config = dict(
    arch='wavenet',
    model='CTC audio transcriber',
    dataset='short read English sentences (LibriTTS-R)',
    train_examples=26041,
    gain_aug_db=6,
    n_mels=80,
    hop_length=160,
    input='log_mel',
    spec_augment=True,
    win_length=400,
    tokenizer='char',
    vocab_size=32,
    norm='batchnorm',
    depths=[10],
    kernel_size=3,
    stem='single',
    widths=[256],
    init='kaiming_normal',
    residual_init='none',
    optimizer='soap',
    beta2=0.95,
    learning_rate=0.0038,
    beta1=0.95,
    shampoo_beta=0.95,
    eps=1e-08,
    precondition_frequency=32,
    max_precond_dim=1536,
    merge_dims=False,
    one_sided=True,
    adamw_lr_other_params=0.0024,
    ema_decay=0.995,
    max_steps=10500,
    batch_size=128,
    epochs=51.6,
    lr_schedule='cosine_restarts',
    final_lr_fraction=0.1,
    warmup_steps=2100,
    weight_decay=0.03,
    adamw_weight_decay_other_params=0,
)
Rows from block 6, named by matrix and row number. Rows with one number belong to one channel. Each number is 128 + 24 x the weight over its row's rms, rounded and kept within 0 to 255. All counts start at 0. Numbers have three digits each. After the name is the row's rms in percent of the matrix's.
# filt: filter width-3 conv, dilation 2 (model.blocks.6.filt.weight, 256x256x3), inputs 64-95, a 3 kernel for each
# gate: gate width-3 conv, dilation 2 (model.blocks.6.gate.weight, 256x256x3), inputs 64-95, a 3 kernel for each
# out: residual pointwise conv (model.blocks.6.out.weight, 256x256x1, transposed), outputs 172-255
filt.168 098:124142121172091119120123130142145116071132118119102130142163104143136099123127140132135133119120131147149131108133123163114135128123113126141111102119134111159120094125132103177131108144126118107121092091136139130171171130108104145145105097138127142108082128133128102116085175139134125138
gate.168 103:134119112144107117078116142100155127133102139165157121106158149148098114125124164136111086142140140131134160126090132086151114131176116142134093107118139095123093143140106131126169127147146130154133086175122102159138170121107144125147102128122143079132135112144122100127136122136140122136
out.168 100:123139105119104125143161100127133125091091140129142152120103125157104119134137138143105109109172067127084137109131097098085140121122105168126106078127147105125137163143105127080115144148147132133100144124126120110160105127130112179168123137179130147084
filt.169 097:129143112146162175106125140089146113134135146168132114133098108111149172115155150134104118128125086142149138132154140136140112161102132108115105128164131155151133129116124104120119155179155132140157170109136122116141127112118081110110128103118124117124117106113126085128145123141121098146
gate.169 100:174094131094140161101136142100108096152140109155179160110127123136122100156133160165153181141136134149160160150139102098126147099175155111167167160100146122166136097125137138125080155148122138104147109143109075119107104121084114093094129133128128148120152107132127118138132180099112121124
out.169 108:117145153152118114086115128125114090144177114134178142152121125141105061151123142070115143139134150148128117130169155069129151106127168148125170104104158145105154112131100134134162133108114122125114133122109119097125127144124089133135083117180109161154
filt.170 102:152149167133167177133109100085105139118098189140168156162114135172126097124146159124133178132157154130117159138145121112160157148141147125150118103157113128122109104113144107149103126150140137112207132149133112147167117152097145092127128152157114124169104099066119154114124142107107108144
gate.170 101:147189111093169144122140155123116166118164115107159130121148147160110141106152125127133115138139151127124144123131186112121137126119130196112136118133140117144157145119151160126105154086149102156086115129137116140134106161140149124106117142135146153093123125152133141135111106127112109112
out.170 099:132126137152152138148142133168122160083143137114134094131125109149153118106121135096101210166122138191139130143132099142124130110095114114134165144121134085137128163100091138123142143144170122126157143106136122114124136091161102122161131143136136123144
filt.171 102:125129114129128105115155135107163086128125101173110138138105124118137077089126142178114123187118112130118124076162148117121175155153118075134144103132130131149137088131124141111147117102163136103112129127103096139094103089120202122133053122160122110128148108126136161142109107120084116122
gate.171 094:150146123093168167143096102117130102162162091094145117157116139138133110199101122138114109135126104110114103152120107143115128112148145181125131123158096130097099137107177111110102111146107125148140163131131085107114157092105097128100199119145117160103184128093158164154100141107106098135
out.171 097:113132105096105130116143146138111106100111160129137117129132170153106106109057133117148119094130115143120106128110123142155107105139070140147125144140143122129133091189121122130180154101150136103116111130172102136120115110115136147138134140123130115135
filt.172 102:082156161132161170095122143088137178089119124097131124152147128111176123129127184078147150141151129173097099138114150149124160170144124105137112138176095128106092100098101138107092135096114115154141098144165123146108107132136135152129127130164149087096125128149129136112117159074090081150
gate.172 101:177109130141106140110141147133120134139137127141099142143100093127128147099115128119121152131114132147110132134129139114125139186076147117086141143128122115122117147123153084135126097123127137141129179114125073154113156155079123127120123150134068154134156118116145084120096147129110110131
out.172 095:140103110118151140127141116111126174136120138132105137071114107151099126118140131129154157134146119136141138123159075142117120138144143150137157101125100158152095129148129133117086095119139145095090097102116154081115123178121139113113090067147105100118
filt.173 096:146138116113153161123105152106099123125121129166145114092125146129117139113153155187108131096142149120136102072127113124109131160163124127123104075116129144104141142122102173163146132135162148118126107113153065124156075110088154168149129114114168102120095147165105105141150144141166127138
gate.173 099:138160112131130119100127130141151092160122187137119131162113118120115124138114156131114133077147115144126173098134117117112140132128133104107145133134126099129151124109114088129129134120124143125143170150120079121126099161106119120106137145110062091102141150143123131144113128086134128122
out.173 111:153124169087146161114107115132129125124132129152111132102164127113174073146088123159114108100122096131120124142173145124149135140199104130137142136127163115111156126155180093127150158121157110136079104115172100132130156135132134151072150142099119109130
filt.174 099:142131181143119119102135136141104144155142165118158153143098137148123133116125125126152179151087129108126113133132081115088066118146079101133092121144163146149090134102150112141168096117119120119138149118149083125141133123168160117131116132101117123160135109151115124067112107127120163137
gate.174 099:102116114127141117110108121070134152148096131180130110127131151147134132128143152123097121166080105146124165132133141103147127110146127165152124146135134160158125122097133110125129107099081176111164102158164132115114141114121150109051102163149154116135121125130144131167109112085106175167
out.174 098:128135121120146149173111116109095149113118094124144117157145105129122112123120120109112124161134127125103166099115151100111091139148118157108117116161158092124151066145105129175105149128147114147106149159139118094141126085115164079121110173124175112134
filt.175 099:125076159100122171124108152157101155129096142135160141124161144154130144150131113106131135138171132089181140139111103129127135130119130097123116124131100110136152135143092115120124125133138087133130120124134186149144138144199128136120111080102089141143133153158093087111087138112143130113
gate.175 101:157135092134175109153124102109109072109138119125130119149117121107120104135183120135154094138153176120101105097105129106119133119125141125122134099100167124103060120122134116108100117115123125133186125111124142102089147116132139163133099139131133132136166154136157174169110121164166148159
out.175 106:107157129100134135128098116158173136112143143079144144114160141148140107117142143119111125121159101122120162145162161124154202101120143144154160130123134122129130138122113078116159154145133134118149151115090115114088136089133135147087130075156188162137
filt.176 100:148134122166167111125094128115170104164118128151106152067139116133143163156099125155129166109095143132118130130117092170131136113158108084093106095125106084121106139129124105124117129118149190140124132144154149129109150132132124156104155144124151089137077082107130130121127100105115104122
gate.176 100:118125111112135087146123120110134088138112090145166105143161127114143135181142143150111127160125096109128096115128135104163133117132157148152107116120152085095085123163096066120126123158094171123081115087136103123099125136090150123111164134124191097119112127187117127170119140108156098130
out.176 099:191153130126097154115140146153104130100149126119103155063092113122128115095111125149110119126155136154108190120098112108124125113172142124130053096150135123139156138117144126121122090143150153153142160140133143090161109148158166129130103087092145090167
filt.177 100:106127127132126116076128125113093139144122090137183152113136112101134153083110131138132192155125129158127114132139120101128104131142102141146110109131125120109131146130098136133128120110106107115109101147095114115144096147092127124059115115126167137120139138137136162124140131118101096099
gate.177 100:157136126121096128126115119163135115153111138130099135082140125184098133118149134126120125127117143085136136161140106136183109119126107106130189108071154115096148132125139159129093106112162126091145171101139122104143132100104136135123108166103096111143125117133128172143150087108090131153
out.177 104:125107126135120173144158158132107105118155181126100072097129137123124115142124078132130086153124099105122181113093139115135088157105111109095105107127114134092175132166135106113151131149127138075136128115144120127124146128078129133103157105128108132094
filt.178 101:166166137110119124164085169171135111105159128067116138136130133123074095129163095064108126143100091140149121150156108148083109132134094118145158107132103087121165121105133104149113133143123120104103150156103135097129128133151140152103138124130140116129090145152146109128151118127160131112
gate.178 096:122111158117124121131080113096163114099082130126143150127133139122137116100118139098104092165119109071114138096120158116140102106131169166136138121106116127122102085130127131137123111113143070131086150151140123161128143150138165102185123116143133097109172182128146154127105135149141113079
out.178 096:070147153105173162097122096138099103093157082162128139139150111109121130098142143111094132124139085129140106147192123136139137130138128145160112113150178116108158091141132139137126112145124140126125133117154134133109129100118110174085113157125169122136
filt.179 097:080150150120144124143067138110115104053113174172121177103156142207116098156179163164126079118090125105082151125172134141157110181145122126129071108108129123132113131171131131141131094137104155137140098156077138106128152121128093133083169176133153106114117141091184150167119112137064125128
gate.179 100:138172070123104145095088127085120132122155134147142102149136161128116127123110120107100139131112187127111170172162134135134145075118127082120147190085128105126109143122078147113081112135117120122108149176136173147098166179125123167125159128113140106193141104167155135128135115109134129093
out.179 109:151064146127121145148137127130159130140093123117136157137071112116097104158109070164170095124114120158135151125128117129134128123133134112145126113148149117123127119097144136076133154134128150177146182152131143111174135212128096130128082111151178105176
filt.180 097:153097154060149100101110108123080104116106125087114129132112116097091085161169131099131139127145104101117127135126120116162136169148144152141137138111106081102113130157130119108114146136109156168144143134101130135141103113119142141115173148154104133116146110116145107142148140150152124143
gate.180 096:084147098136089113094141132140113149121125159106111100128134139144135118144137131142113146147125112160118111096146141158138127135124115136122134130163087146140156092098120093098129172131173143119156109141155156116132122150119115139142112170129132096105144168143175129115161122124112085141
out.180 098:106144129116139157143098085074120137084148120126154084128087093125088164107117140154081099115147120131110160113104095086129115094144130138132154172120127154189109111161120074111152115123142114126155106123120107153116153133154103165099121122081141102119
filt.181 102:130138131145161146119125128099153125110129128155110142123144123145165116113159122139092173128147109130095166120177128136138092120139087122096155133152142150105160140110163130111139117102173150158131147162118115131176143159077127129135152182117148078120092117129123129141153092140107120198
gate.181 099:101143112157119124149142114137125123130151090128116166142125124107097168109072115131122153135127132179122128141176084134164089130145115147155122096109109158147130145141185108107141131111126147089124125119118144128134109101098143160143148184093141101113109119147162154160106111138112105107
out.181 080:125150135121104115103127095129152111117147154128120155133103115130179119100173112089142158147142139150107192163098153120076096103112138183133097166122133134132121167136150136137163142101107096163118111126130124147128099121122158109116114180117110123128
filt.182 099:135116161181150106106116124122143099157118148176131083111160110152138137165140165112118125114154104197120133121143097143136079107105086115150100150074065123095081127130127112131143145076205137155182126139141155175197123179139096123162109151112134134102105095086109160097111128145108148184
gate.182 097:130168141160107111160116127121137132114124139109115087074171156157102130124139163157123140088149150129142125125118140119124147073168091137109149112140129160128117126116135155136126139153129126106091090145137184105167081117115157133133082101134205123115125118111134141138137162104139138094
out.182 089:130094117092100144142154106106171126147129145135097098130135129105140143181168143108113108112112124145167103147095158139072091132163139138098147140134114105129120189117140121135129088106097111156115153156128148111155157165120139161073114114126137144099
filt.183 103:114104098142118151120076157097085152163125113130151112110104079114116113152115137090150105151156107156141114099132132134152149118183111162163101127135143124145130114128104116105102131137124141131134118120103095139120117108144118105112132124165104123087121139109088155141136175108112097097
gate.183 095:151114148171146143116111136169115104147115131094148139115101136093130150151084128121132143111127117148119098156110099139109145126130123150154101095090126100120125151173110084126115093114109160150157183097128118149140094125111126121134177168141118142148105143082153178163089117155120152114
out.183 108:134161094095095104123157135128107114155136118090192124155134125131101141130142128136158128130124091159094165098131065117120139150154152083125106139103079125136123125176126139135133117131132113124104116118142154129146134137104118109132117123145115095146
filt.184 102:121132156071132120111128092094150099102180109128122125130126136134123104176150133117166149105134155120085112145119102112130103135109139128113139115127125115094106147135150141127122099117087087149117095135141118116090131123136130104148194169107148131132146142106116113110138125152119147128
gate.184 099:114132101134113092162101086093095121159138147091118099135140143138147102118128160122135145147128151091103116129130122159112117118102164101092127081135112091115109122140139107126130177149128169150145114124156162116112108124121138149136138120176111145093125102158129108155127124139114124153
out.184 104:147119131128132158109143142113133090112144143137082111123161127124126132139132131114093097129163099170133102101130139135107116128126117115124116153064103103112123118113135145134134153134151126132129083157108110165125100144158173102143099106143139119102
filt.185 098:137122102104100105114131093152098112125081103151168192135153137120116126139122143118133118122135146111118110147102116132093114129128135108142110097108134134157131109172139136140163096116087145116092125165097107154154129152124105129156151154117137128117065131123110131175118137182132098122
gate.185 100:145163128113127100169146079158120125137103169143097142108116115120094103159122184149106118071099117138136116121171128138167139157167120132172065121129104122141119115103103077139125090199126155099110094123147157126134101151181078162136133122136141111121110138133129098164149131133098140089
out.185 095:123138135117149110161119121092110109145103141132104149082135126137149090144090101131125129117104113134127106148118154114112071082107103156126124109136120153091108117158122069147171120154122149108115149100112110124117096123147149100135137169114128090158
filt.186 100:149157155156112101141094157085140120162117170138126114150119144124118129095103167158136142103141101137155100069112148116139136112126125075125085140138147145099108112110140132120133132105129125137101123115132148115167133120122130144103121103132152131137127095145134109132148113126154119128
gate.186 099:152136193133134116122108158142137151183114127099119157143102154185152123151139099116113105086143082118119098137143112121104105125122150170141107143144039077142116175117135112154113166159111121102113140111149155130148153100143120122126125106107132130148126184118150136117101114101139158168
out.186 108:130145123113096169125116149155122155126154128094115124123109147178138112093102110143125151096132156090142105088093109126107144128097150182122175096111106106141063097124186155116115141113110137143125113144128092111132143135145123180150097087139111076144
filt.187 097:135095111137150122131124131111131089101078142181146141174158113138116115131169131130126152108104139108147159110143079104136124147161132113158133173112153160121146088134107096109090089110151130159157154091127074100121107132078099133077148135129134114122144106159086107142093111097108122135
gate.187 101:115134144109155131108114145086116148143156133136125140124117097102136155102119129125104122158113099193108149129128175107124148163146149160136144103119140154154118131127091135142056134113152137109120149139128150135114120134138142124123114079145140106092136126146119133122115167096120134104
out.187 105:184146162162097137141141121120145096120138119163145150113126104122144146127111137115108139200141149150119180125108156136117152111115127117138174081125160086142105111113106118132116071122099072118122132085149098117140146116090126146108156142131119156128
filt.188 102:178111153118135130111119144142121136203128099109118121107142126119083133114119129093132142158072119126139120154091137088164112103143114128153130173147113084154084138104102171140124154128099159156134144139071133113102149099137196117107136132103107102121137115103138119143135122109186123118
gate.188 094:117147117130147141105114113151131109077164140140148103085122102105140115149143155152167108139076113113128096149124148147151175152128136134143091138124126148118122093135112081129122072164144104122141138118160128118104139115112138110101143140140107120113109147112108130144123111157075130128
out.188 097:144128102162120129116138139119151137110096121095165118140105138134138151137126142171110151167062153104133165133135140129103128083122110153163113098162136141154142164106101123127156082114117190149097103159107128100142155047135107128116181118158156126152
filt.189 100:125122097087097103096119177143143138100143110082101109094115104060135119082111132105148160146137121126121077172127145145139152119131151137151123123138139142145176111155152132128123146134146104151096134118101143131114126161095176120110137122136122094084141142129148116128195095129093123140
gate.189 100:125139151135109101144125143145156080140114109155133182116137164133151121125129098083153137138101102139151156153099109135125120155121134117140122100103094081130187111116167111132126124119150153112070116140131146099129116138151152111123126119119136120141090170121118101141137058129141133099
out.189 095:089133117165144117142100133115155087122143146110164112103175104153156124101127104150161151082124169138071115133147147121104192127110166175101196097113139109171160138120116108098111161153130117119142143114124097095126118179103118132134161112163150133130
filt.190 101:107128165105146176097155177102135183164086113131109139154097130144170169128168115104152150123135089136087089159145116109124120130111059123132117102138106123119120153145147097154106118121089121140125151137160097091158105128151103083106147172171132123092115101131116168097145125090126103114
gate.190 100:131153149144168157110148134145135151111126136114170108142138131167143143131125150123150104119112129142161138127134167111153123102144145160136149079082137153138125102115107143098125133109147139072129119138128129085132113148177157121184104124154177147083138122172139124145114117128122122100
out.190 108:128093110119121121128088123179136172085106099155145148107158099155121166115133146093111127128144104147118153107138129135077174150111103098210103135129166165127190089154115141119124116097107117122091098130107140103135109109120150128134135132133137111183
filt.191 097:169128127095148162185165122149167133153173149104162122145101128163095148129120136160156156150134158100099150136103125157133136073116123072160099079106128093140145138128123102118119081147134126142102152144145141190123152087101123138160176119136084130158094147122137134113121130139112132129
gate.191 101:136121117095136150104127088118149114091121153111151153150127154106131141113140098126117143110127161103143203125142123133094106168119131144139144075121136133130097151086132140118129149144154135060139139110118104129140166108161132141155166106098106146182137135120137121150145113138098127127
out.191 116:137144125169111122132085155170106145107110130138153129135133129146099150080112171116132153106109049126126099096146118126130142137172146114163080104147126160194145152153178130121096158117140090151129103129188152112111137107132158148124134135085143138114
filt.192 097:083121122136128112085098113105156131121168144100083136119149127084123131102082127074142128143131133104093141144135131171147098127112105160137120154142177114126163175175119128090124131142152171138149133101178164108117078107097181102137124113147133143096100139142155128110181124144123134132
gate.192 099:100099141127166125071115118148062141115125104148149137159112109154107165173124160107112110149124124172117120143144102139119099192127111138130105149111103101107124133117107102113129121115152115122127116148149096121145139090135102106144114110141135119074123126143133176117114109132101128142
out.192 105:123170095109129109135115184123158115089087114144123157163091119113125133125138131162143158137114157122147150161117109132120135165141112117129102136148107139137182170110157186145082148103115132169148139152137153079161133139130120122150154114113125124185
filt.193 101:075142109118097149129141158140146146089056139122115151122137091143152147097103107073069118169108100112098132129165121157137142147149093126170092142130175143131174122118124165146115084126148140061147094150135112104162116136096110145132120143100116084100135100107113134107133137127104119129
gate.193 100:103152135130141122120094123157112086150108172094142125094160142123155090104150143083123099164143101107151119134126155167115103144161126100179117128141125146124131145147148136082146143105144099174115125129151172119094150126091146149150117122167091142113073092134156125130123126155118142115
out.193 097:141085078125151129070129130134183120098134119126136131150147146111114131156142103113098135096073163150127093106128148128125176123119151118119111134165129116128115112121130137125181173172123124152128146123099099109113180115149125101140146132098156150138
filt.194 100:068124155148112109109136139130109115144131146101117124115107113123131149146140108110119121145111151176108150141094126146126090178203125137129180121102130078123125089129145150105135101127163094126160079147108102133138102173121129154136158130120195124145116111152174101115108104166129135103
gate.194 103:084146145126101129117099173121117150130152119078105096144155102130126125134110146136172098117186103157141085070098175129106174182117113105147078115127122095126145087169108109107118106094146131149113135139164140088137096150144122111121115114151170107078128139151126143194091123142127101117
out.194 109:129141114138191128114133162134116166159138084111153130155115106133096109149136131120123144130147132146179156091126130130122155119062127158169141084129128159119110114139096138147128157130083150155176134142146126176132135147163131154109135105158150136132
filt.195 100:080111164173110116118133099077128106068169140182114113119151103118120118107124161106111135104133147171136087126094126081168101151162134145153119143095141162105116148137137147118100112103168125116110089125150103104105104125127103117144114130118171114140113112140135146096105169125164126123
gate.195 100:127164109115131152111078135079123150114155097140163182083138128112154117172124153160107070133138122166171108159150146136135127140151121131134102127147113116130125093099084143126097127112093126098138110120128126092159104142174114146115138100138210134146117119111111139103106141148152095121
out.195 080:129176097102126103106123111132143155123099129071181107164130135145138090127163095133119129124153131142128122154117136082150093157093107125127178142135146130143156135110147160081135121154098122116139175139124102099129098057130105137084138137130110149084
filt.196 100:114115124127158093137123114136141138103153083162150120139117123106111144143124148095153134107140164114147138154129121129114084152144180153103128116109138152134126155159118105149171073126102106143136142094113101124106141144088090124158138132107120156160184106103136149125169150117145123130
gate.196 100:100166158122145140119138150080158117146074074129204162152135194144115094141122149141121142128113131118145133100101100155141103173130148107112120128114093143097106088142131111131139141127091163165124135107124150108150081104131090118124142105115089118127136062137164090119123135134190133124
out.196 089:097127157104107108139159092129116129122133108151104143119147123100117190109125116142105117094138167128157126109125151175148115083164135119161113108093129154133144093127134155094159138150114152119132112142086124099110104140125115102135120129119110159154
filt.197 099:153122099120149125116139151131128092169150138144128127131124141081119162134135125132157120094122144109126086117096121086113176088143159099115149135098105152148141157145096148115145118162146122128122132126107128120082141084110125134122131105113144100146133114095067138134103146150135133142
gate.197 100:081154148139138150116154134126098143142115172145136157121148117117093176147079091110109167101135125095133131132094087157115124097113121161136125116110111151169119155134109142151118153121130104140149149132096148177132131153122116099136105117072108119168115136083153137090081104116128128144
out.197 104:139097115077132112119138079129114112115130139112155109106111145099095153093135113091122132103155118160164117106142132134139137137141087181093121113140174148089122104108115145113136142180137121121110119122149113089110105156071156137143177127095152132079
filt.198 101:143114144178108085104127150135158165117133116147156102167141137154131136116110113163110106185102126140146100110162114084146132102147093141128135116118126126150124174119096105123099141102142148079109167125136131091128128113141154144098098130180162107127110132125114130158086152157084113145
gate.198 098:130127114164176110166112102137107076094101172167153095165135149141147116122130183144114131132156135103098137122110124105162142156101177136148165114115078136136126101115085098109101097158118112126163145089137118159112142124092107154113104115171092155160095162131111174160096091122115116150
out.198 102:136136137162106122111114101155104139073127094120096092158141101129124116133144129109116125113118104170120108122109111118132141085086088125141126133124124131156172101125123129132171131117133125113147181133126152111116085146145142150132141142124153138109
filt.199 100:115162113120134122125094125109078075079165141143146114148134111112106148110074126138127136118116161139135126118104133118144100163118118155094171115119090130119109112119147146146148182125172108123153124127137141115149083116130145136164120104089139160191119144146104111165114143168176109130
gate.199 096:106135156133134096127122122073128125106115141119129128130148096177151160141143141141138132177138114100112087156162107103121113098114102118070148123129115133107140129135120126137106123130131137125143137136122163115101163146113125087126101155156136148156147123147132131101166093128112142147
out.199 113:160139114102101116136141177122146109088101109113127136131146106115157142114166157110159097152132157155120125116113101166091136145106094134138156104121123124115119187113124126126123102104110115109153097149110147140149161085167093099113147138134136153160
filt.200 099:131127114129122186185115140162135145139163110126121117110120186168142144159102120129153119114160128057145184122133110118123146076138115068174116128126113148114101141134092156124141119122132136109115137100152097117156151109173136134114131112137097155130165144109127128136132143108139177128
gate.200 102:128169117137134128110106150167091126139123172131140108136129133143145110140144137143115092145131133153122117143128139144127128146111122147115075133153130101100109137125107092135119120178108142176144160141137163134128160134128116174099119116186131085119133112143097110178112090088137145102
out.200 101:135117081131139108142110141129119136138124137092119096088109128131149120122137140153146172089117157144174130153095140166126137116128177128139163108119170094111127128118141115113155110094115123096132125127046155130112162121155116164155132132131152136075
filt.201 102:183119137126125126110150144128138128114154127123120106141130118157083138067157169163139131154113118153090129176117125135149116117153119126132110105117112108160135105129110060121147162165123133132061165116118068169126146146127149141105133146147111093157149102128143113146057128108117123138
gate.201 106:090110117122156119114124163083109156125125108145162090124128126172116060143144148119097138180099116132120171116122143114120100155107124185142142150098093136152100133153108135092159118126129160155148127157119133123133133125069122127115101130163131157121125126153124154138138171098113111173
out.201 085:125130102152090158103132134101178210121144166134163137142120102137121165158109126119151079156161156120130140120156131111150109126141137128134119122127085132134116145103114174119094146153110098144147139138157117141161093107157109140126083092116147114131
filt.202 102:145165130112099144149113101132135154134120177181115129116142142124148148122113095082133121085150148101116156142141143152079104139106133134090170132127163131132136166123106143133139125152137120121165120120104102134124132149116114163159130105102076162085128114155107101105137125172123094114
gate.202 097:122110134160153147108125142111099111144175128142142132192163176123132182167169132090104133158129126171111114101136172101142146167107128090086103158149049121112113120127129134117107106168152141183183123176133147137133104104127136142129143178163104122083103157109116159115118126107104110113
out.202 131:060130148118155106138098145119136098129119133111090114128154139129147132181098133118103170140148122083189130124112105090155164122136142123100118158106130160077141150142117112128134152106202165134121113136112102156119139156110174121100136123115101126110
filt.203 099:157111117069143126123112151174100137189125113058144131099125095148102108137090138167141134139116110160108135146115121171100142115098140136172135131121135116167128130104126048151132116136127129136128192100102123179122149098140153113139145123117115145135146123115159135121067145122131135145
gate.203 100:134121156128145158140108166143087145152112147123114136137136113144100148124105116117073116132118109132139157160140116149122108094165124114145110150109107150129116181096125137112149157153152134122160131107132154096128121092114154124145140116123147148117146107087135110105135116096153107126
out.203 089:150150141127127149181097104142150104149152117126139144152131152185124154145144107130141136114140097129146102114135124106142155102118123145167103092107165104106111170171130129156123131109089131119144152147163072151160082149120088159090102140179145126145
filt.204 097:148108130182112096143099092150099128121149173145132126149126116143104104151114087116088110149146150125136091148166113122138113118109071100119113144171089108127116117140151101097153104132114167182188147142162105152149153171155142101166135173117136181160101124107126154136096153127090114167
gate.204 101:125122111136163122120187139135138107179129083072090113138105128125106112150147137125140109116103114152132079136175109138154115132118135160121137138160138134136099129113077127100162167127107112107135111137124125150129127113095105128104132137114121079134163151133126200185138128126100166154
out.204 094:152125141123101108110136115143086119136114100107144103124103148145146126109143115115132131095155105139096091171116128104092142095106151127107163114102119077127097170121091105143126110154110114080159138138146137112194131159114138123143111101101125110145
filt.205 095:133151122103138123164170133180145136109172147115101145137133137157109164160144157081119151102108135121118145102129106149132109125124165112140116143135081083123128147135094120148158102139119091102132121137151123127155158098124124116136129148108050117129141147147130117119133066112141144160
gate.205 100:146141128160163109098134118170136120146156140158154111148108124096139144137141135147131105120084153146136125125159118097129107148117109115140111161110111116137088116093135117077137141171129109096164111155156126122138161123147119132136132126132109121143156135105139095117109133102090134130
out.205 107:136136121128121092161120138131139161125151108112121126104098098134099187111139175180112161157135127128146107126116137128086150100095090116124129137137146137154135174125114149110144126137111080154143110143134123159130185067101131110128137117148135123133
filt.206 103:165112115102137139132140126159110106166067112128146116099130157184127121101119146139107068148144126153154107108121120067136156113146118121151155114130132122126123075120178139114118135116160140111124127086157149109154128066117136141158123132121114107110161125078106120135116100160130125088
gate.206 099:112158125166101117091096160118137104063114142140169142127103165126152150120139128104095105088099094123106131100146133140137136161113086131173154130084114103150155150135091099124094101135114147107116149130152108116154149143110135173116153103148126121103093130109140177145129134119099101113
out.206 104:141115134094090140160164088109139117143108137108124138147123093151107136135161133105117181138119120156183163105121138141134161102106164124079175160108143149127059117106093171145123160166131127111148117132156143132134090134101138113178152144166133125124
filt.207 096:093121121182123190178082137144127159112142112102154096126136130193107189148109131120146105116164114127145121133123088168106131097159118121140101116160142154110113114141136099130120115078143132159133107110150172141141129151138147154140128120113134164125081096097127121135101142137127124144
gate.207 099:160161120135107138111128144143101163177145134097133093110121105127118127149122142183128113105118139149157116114086139122099126122123156218144146111169162110115101138131115088121136152161129103151104184111099122155130100092138158162153115106120096120153192149128134088077094147118177169085
out.207 082:139176110110117104206068068161097112126132138126132163116114106127113111097158117143170115134111140127136126054103164133136138141093089115095068122165167167188150105135101144139140119132096106136096117127120174163133121102144143113072105160151123115111
filt.208 102:131136142111092138131088129154098109123146143127143138071157126116110160132113100182111104127120162068161131106128136110101075093097112087095195126132132133147141120101141125130142108143124113128123119152120136159123146145148110135151149117103107150137156134127159102084126116146112118080
gate.208 098:135142139126196151154130155118121130111146120124116102117102111110158139072130087134178152092139134091134102136156109101133093090131124155129122125119105145123163145105135108140104147137127106112126137159141113147129147141134138150105153106129143121120129145177148150137108143121125122113
out.208 091:114137133136109097145175136191084108120104139131115145180104136144130206147143100108083103113158166119124132166097121113092107088158110186112133131128145125178122161141126119130135122154152135145102136118130165091146153088129113089086135127114119102129
filt.209 100:077119101113133107112118145073087142086089115178112132185151130125115154105140113037101137127141128146114111094145121113131104153117112150106123159136130174132129112163147139136107077127163099110136074167116126151144159129116096139156106133103146143130134121138165148060151129137063103131
gate.209 100:100134118127108136091096138124132108111109150124126119119137149147096123176112153132143120162166109105094086138113102155098126174102123101102123114151101067159128143146070117130089116110089167153139137149140094173088102159150166146076143072141093154145120159121142135137130156128107118108
out.209 115:112155158150110123159127103130142186143151137136106153063139144133149152089112127143135120119158161128120123145126143142137136110133079116143130128146127111140158161111129130158069116142157182165108120149165138139120107169093103118151107117120150118072
filt.210 097:110113153180118091107115159131151140154143120113109104073119124106142097102112114141121117153082125090101121147156076153131133144113121116161123220133115137090109144147093094140150124098140125139124150148123100129116141115140130124123137118109078106149123068086161122163177140134139181142
gate.210 099:145147172150133118137110090105093137143102140119113158128166125141118106127120128149143125117080121129088120110117117121091127124162106113116146117150128131129154159120082145144130140118119170145096165130112118108105147125114125102170125102132126100147120151134208108154124168149188130112
out.210 104:142136113119100114167120163141155153095118119145112106149158104139120112118106155139155105182128127142097152166147131106127137135124160130114119130118110149104129167120116144122122139109123115143102144111108115112121146133131077130126161164125109112126
filt.211 101:159127153160102128108121158137115153175105136125158129111138111158142161161125121118141175091116134123138129124108113108098110096175132153128156170078093138146181094085111117117131144135168029140139112136127152118105119129107129145109121139093113123112144158138107156083129137099151173128
gate.211 107:127144107152171188148094083187119119125137146099135124095148149150120164106118122123144140136179137126124158119114154123075148101120141112118106110133148124117161133131133133151115137125115151157135138154137130119126130100180147184126137102112108138126109132132113141114117156122145107105
out.211 124:130115129116098101129142145108108108130053105169146138123093120151153137124149133151128122118140112084136124112137118111132138148123129113122132168136177126156167160101139126147147086107086121107088055103140117137195113143119119119112136111175114159126
filt.212 096:140137134156118148106155142098158110163142140104105085170142153159116144134160101063171061136107082110155151121166093130085126081119088117106131133136134097126102151113122126103160121162129132099079147130139131151129179126161134137115151109085108169176105136141094103143118124126093161135
gate.212 100:109101123129107109100113126141116110152121065095125140063115126100117088113096105119077156121095120147112074127157111116126093126096099140077144109161128103118106166124154110136124154130106117095134132139132151110148172147096130133121121150117133167127140138130129183146133138140123130141
out.212 096:134127075141152175118129090121092142125136114095122159126138108145130175116122074103145155101108116081074189120110105161127128090100115102141156095145100126093118119155057101146078128173132126162156160170133107166151103128152118097132112123123146132132
filt.213 100:140135062146159123115137143129129097160114090104097136144124130149133118164123130162135143131152135145072112120120118145144163102104134127133096124161140110148144120134139100106122126100125171157139155138104119130116123134077110100103143165132158141144116140087131149170057115136113170174
gate.213 100:110086118154156103129146109088145114112141105139137085101138151148124092165169167135139124140129149116123151109125125137156139124142143154171149131173091154128124144103149115140115145180120143132155151150139154124118134112106146148106156112157096134116131109148148130137133146155094134114
out.213 094:176113148158121161116164161121119110132165115083149107161096123144121141086089075111117116138161115166097139150101091129159120132152127110124124130153177145104158103152150110128120161107118171115122131140160154145143131105101139108124107118123148149097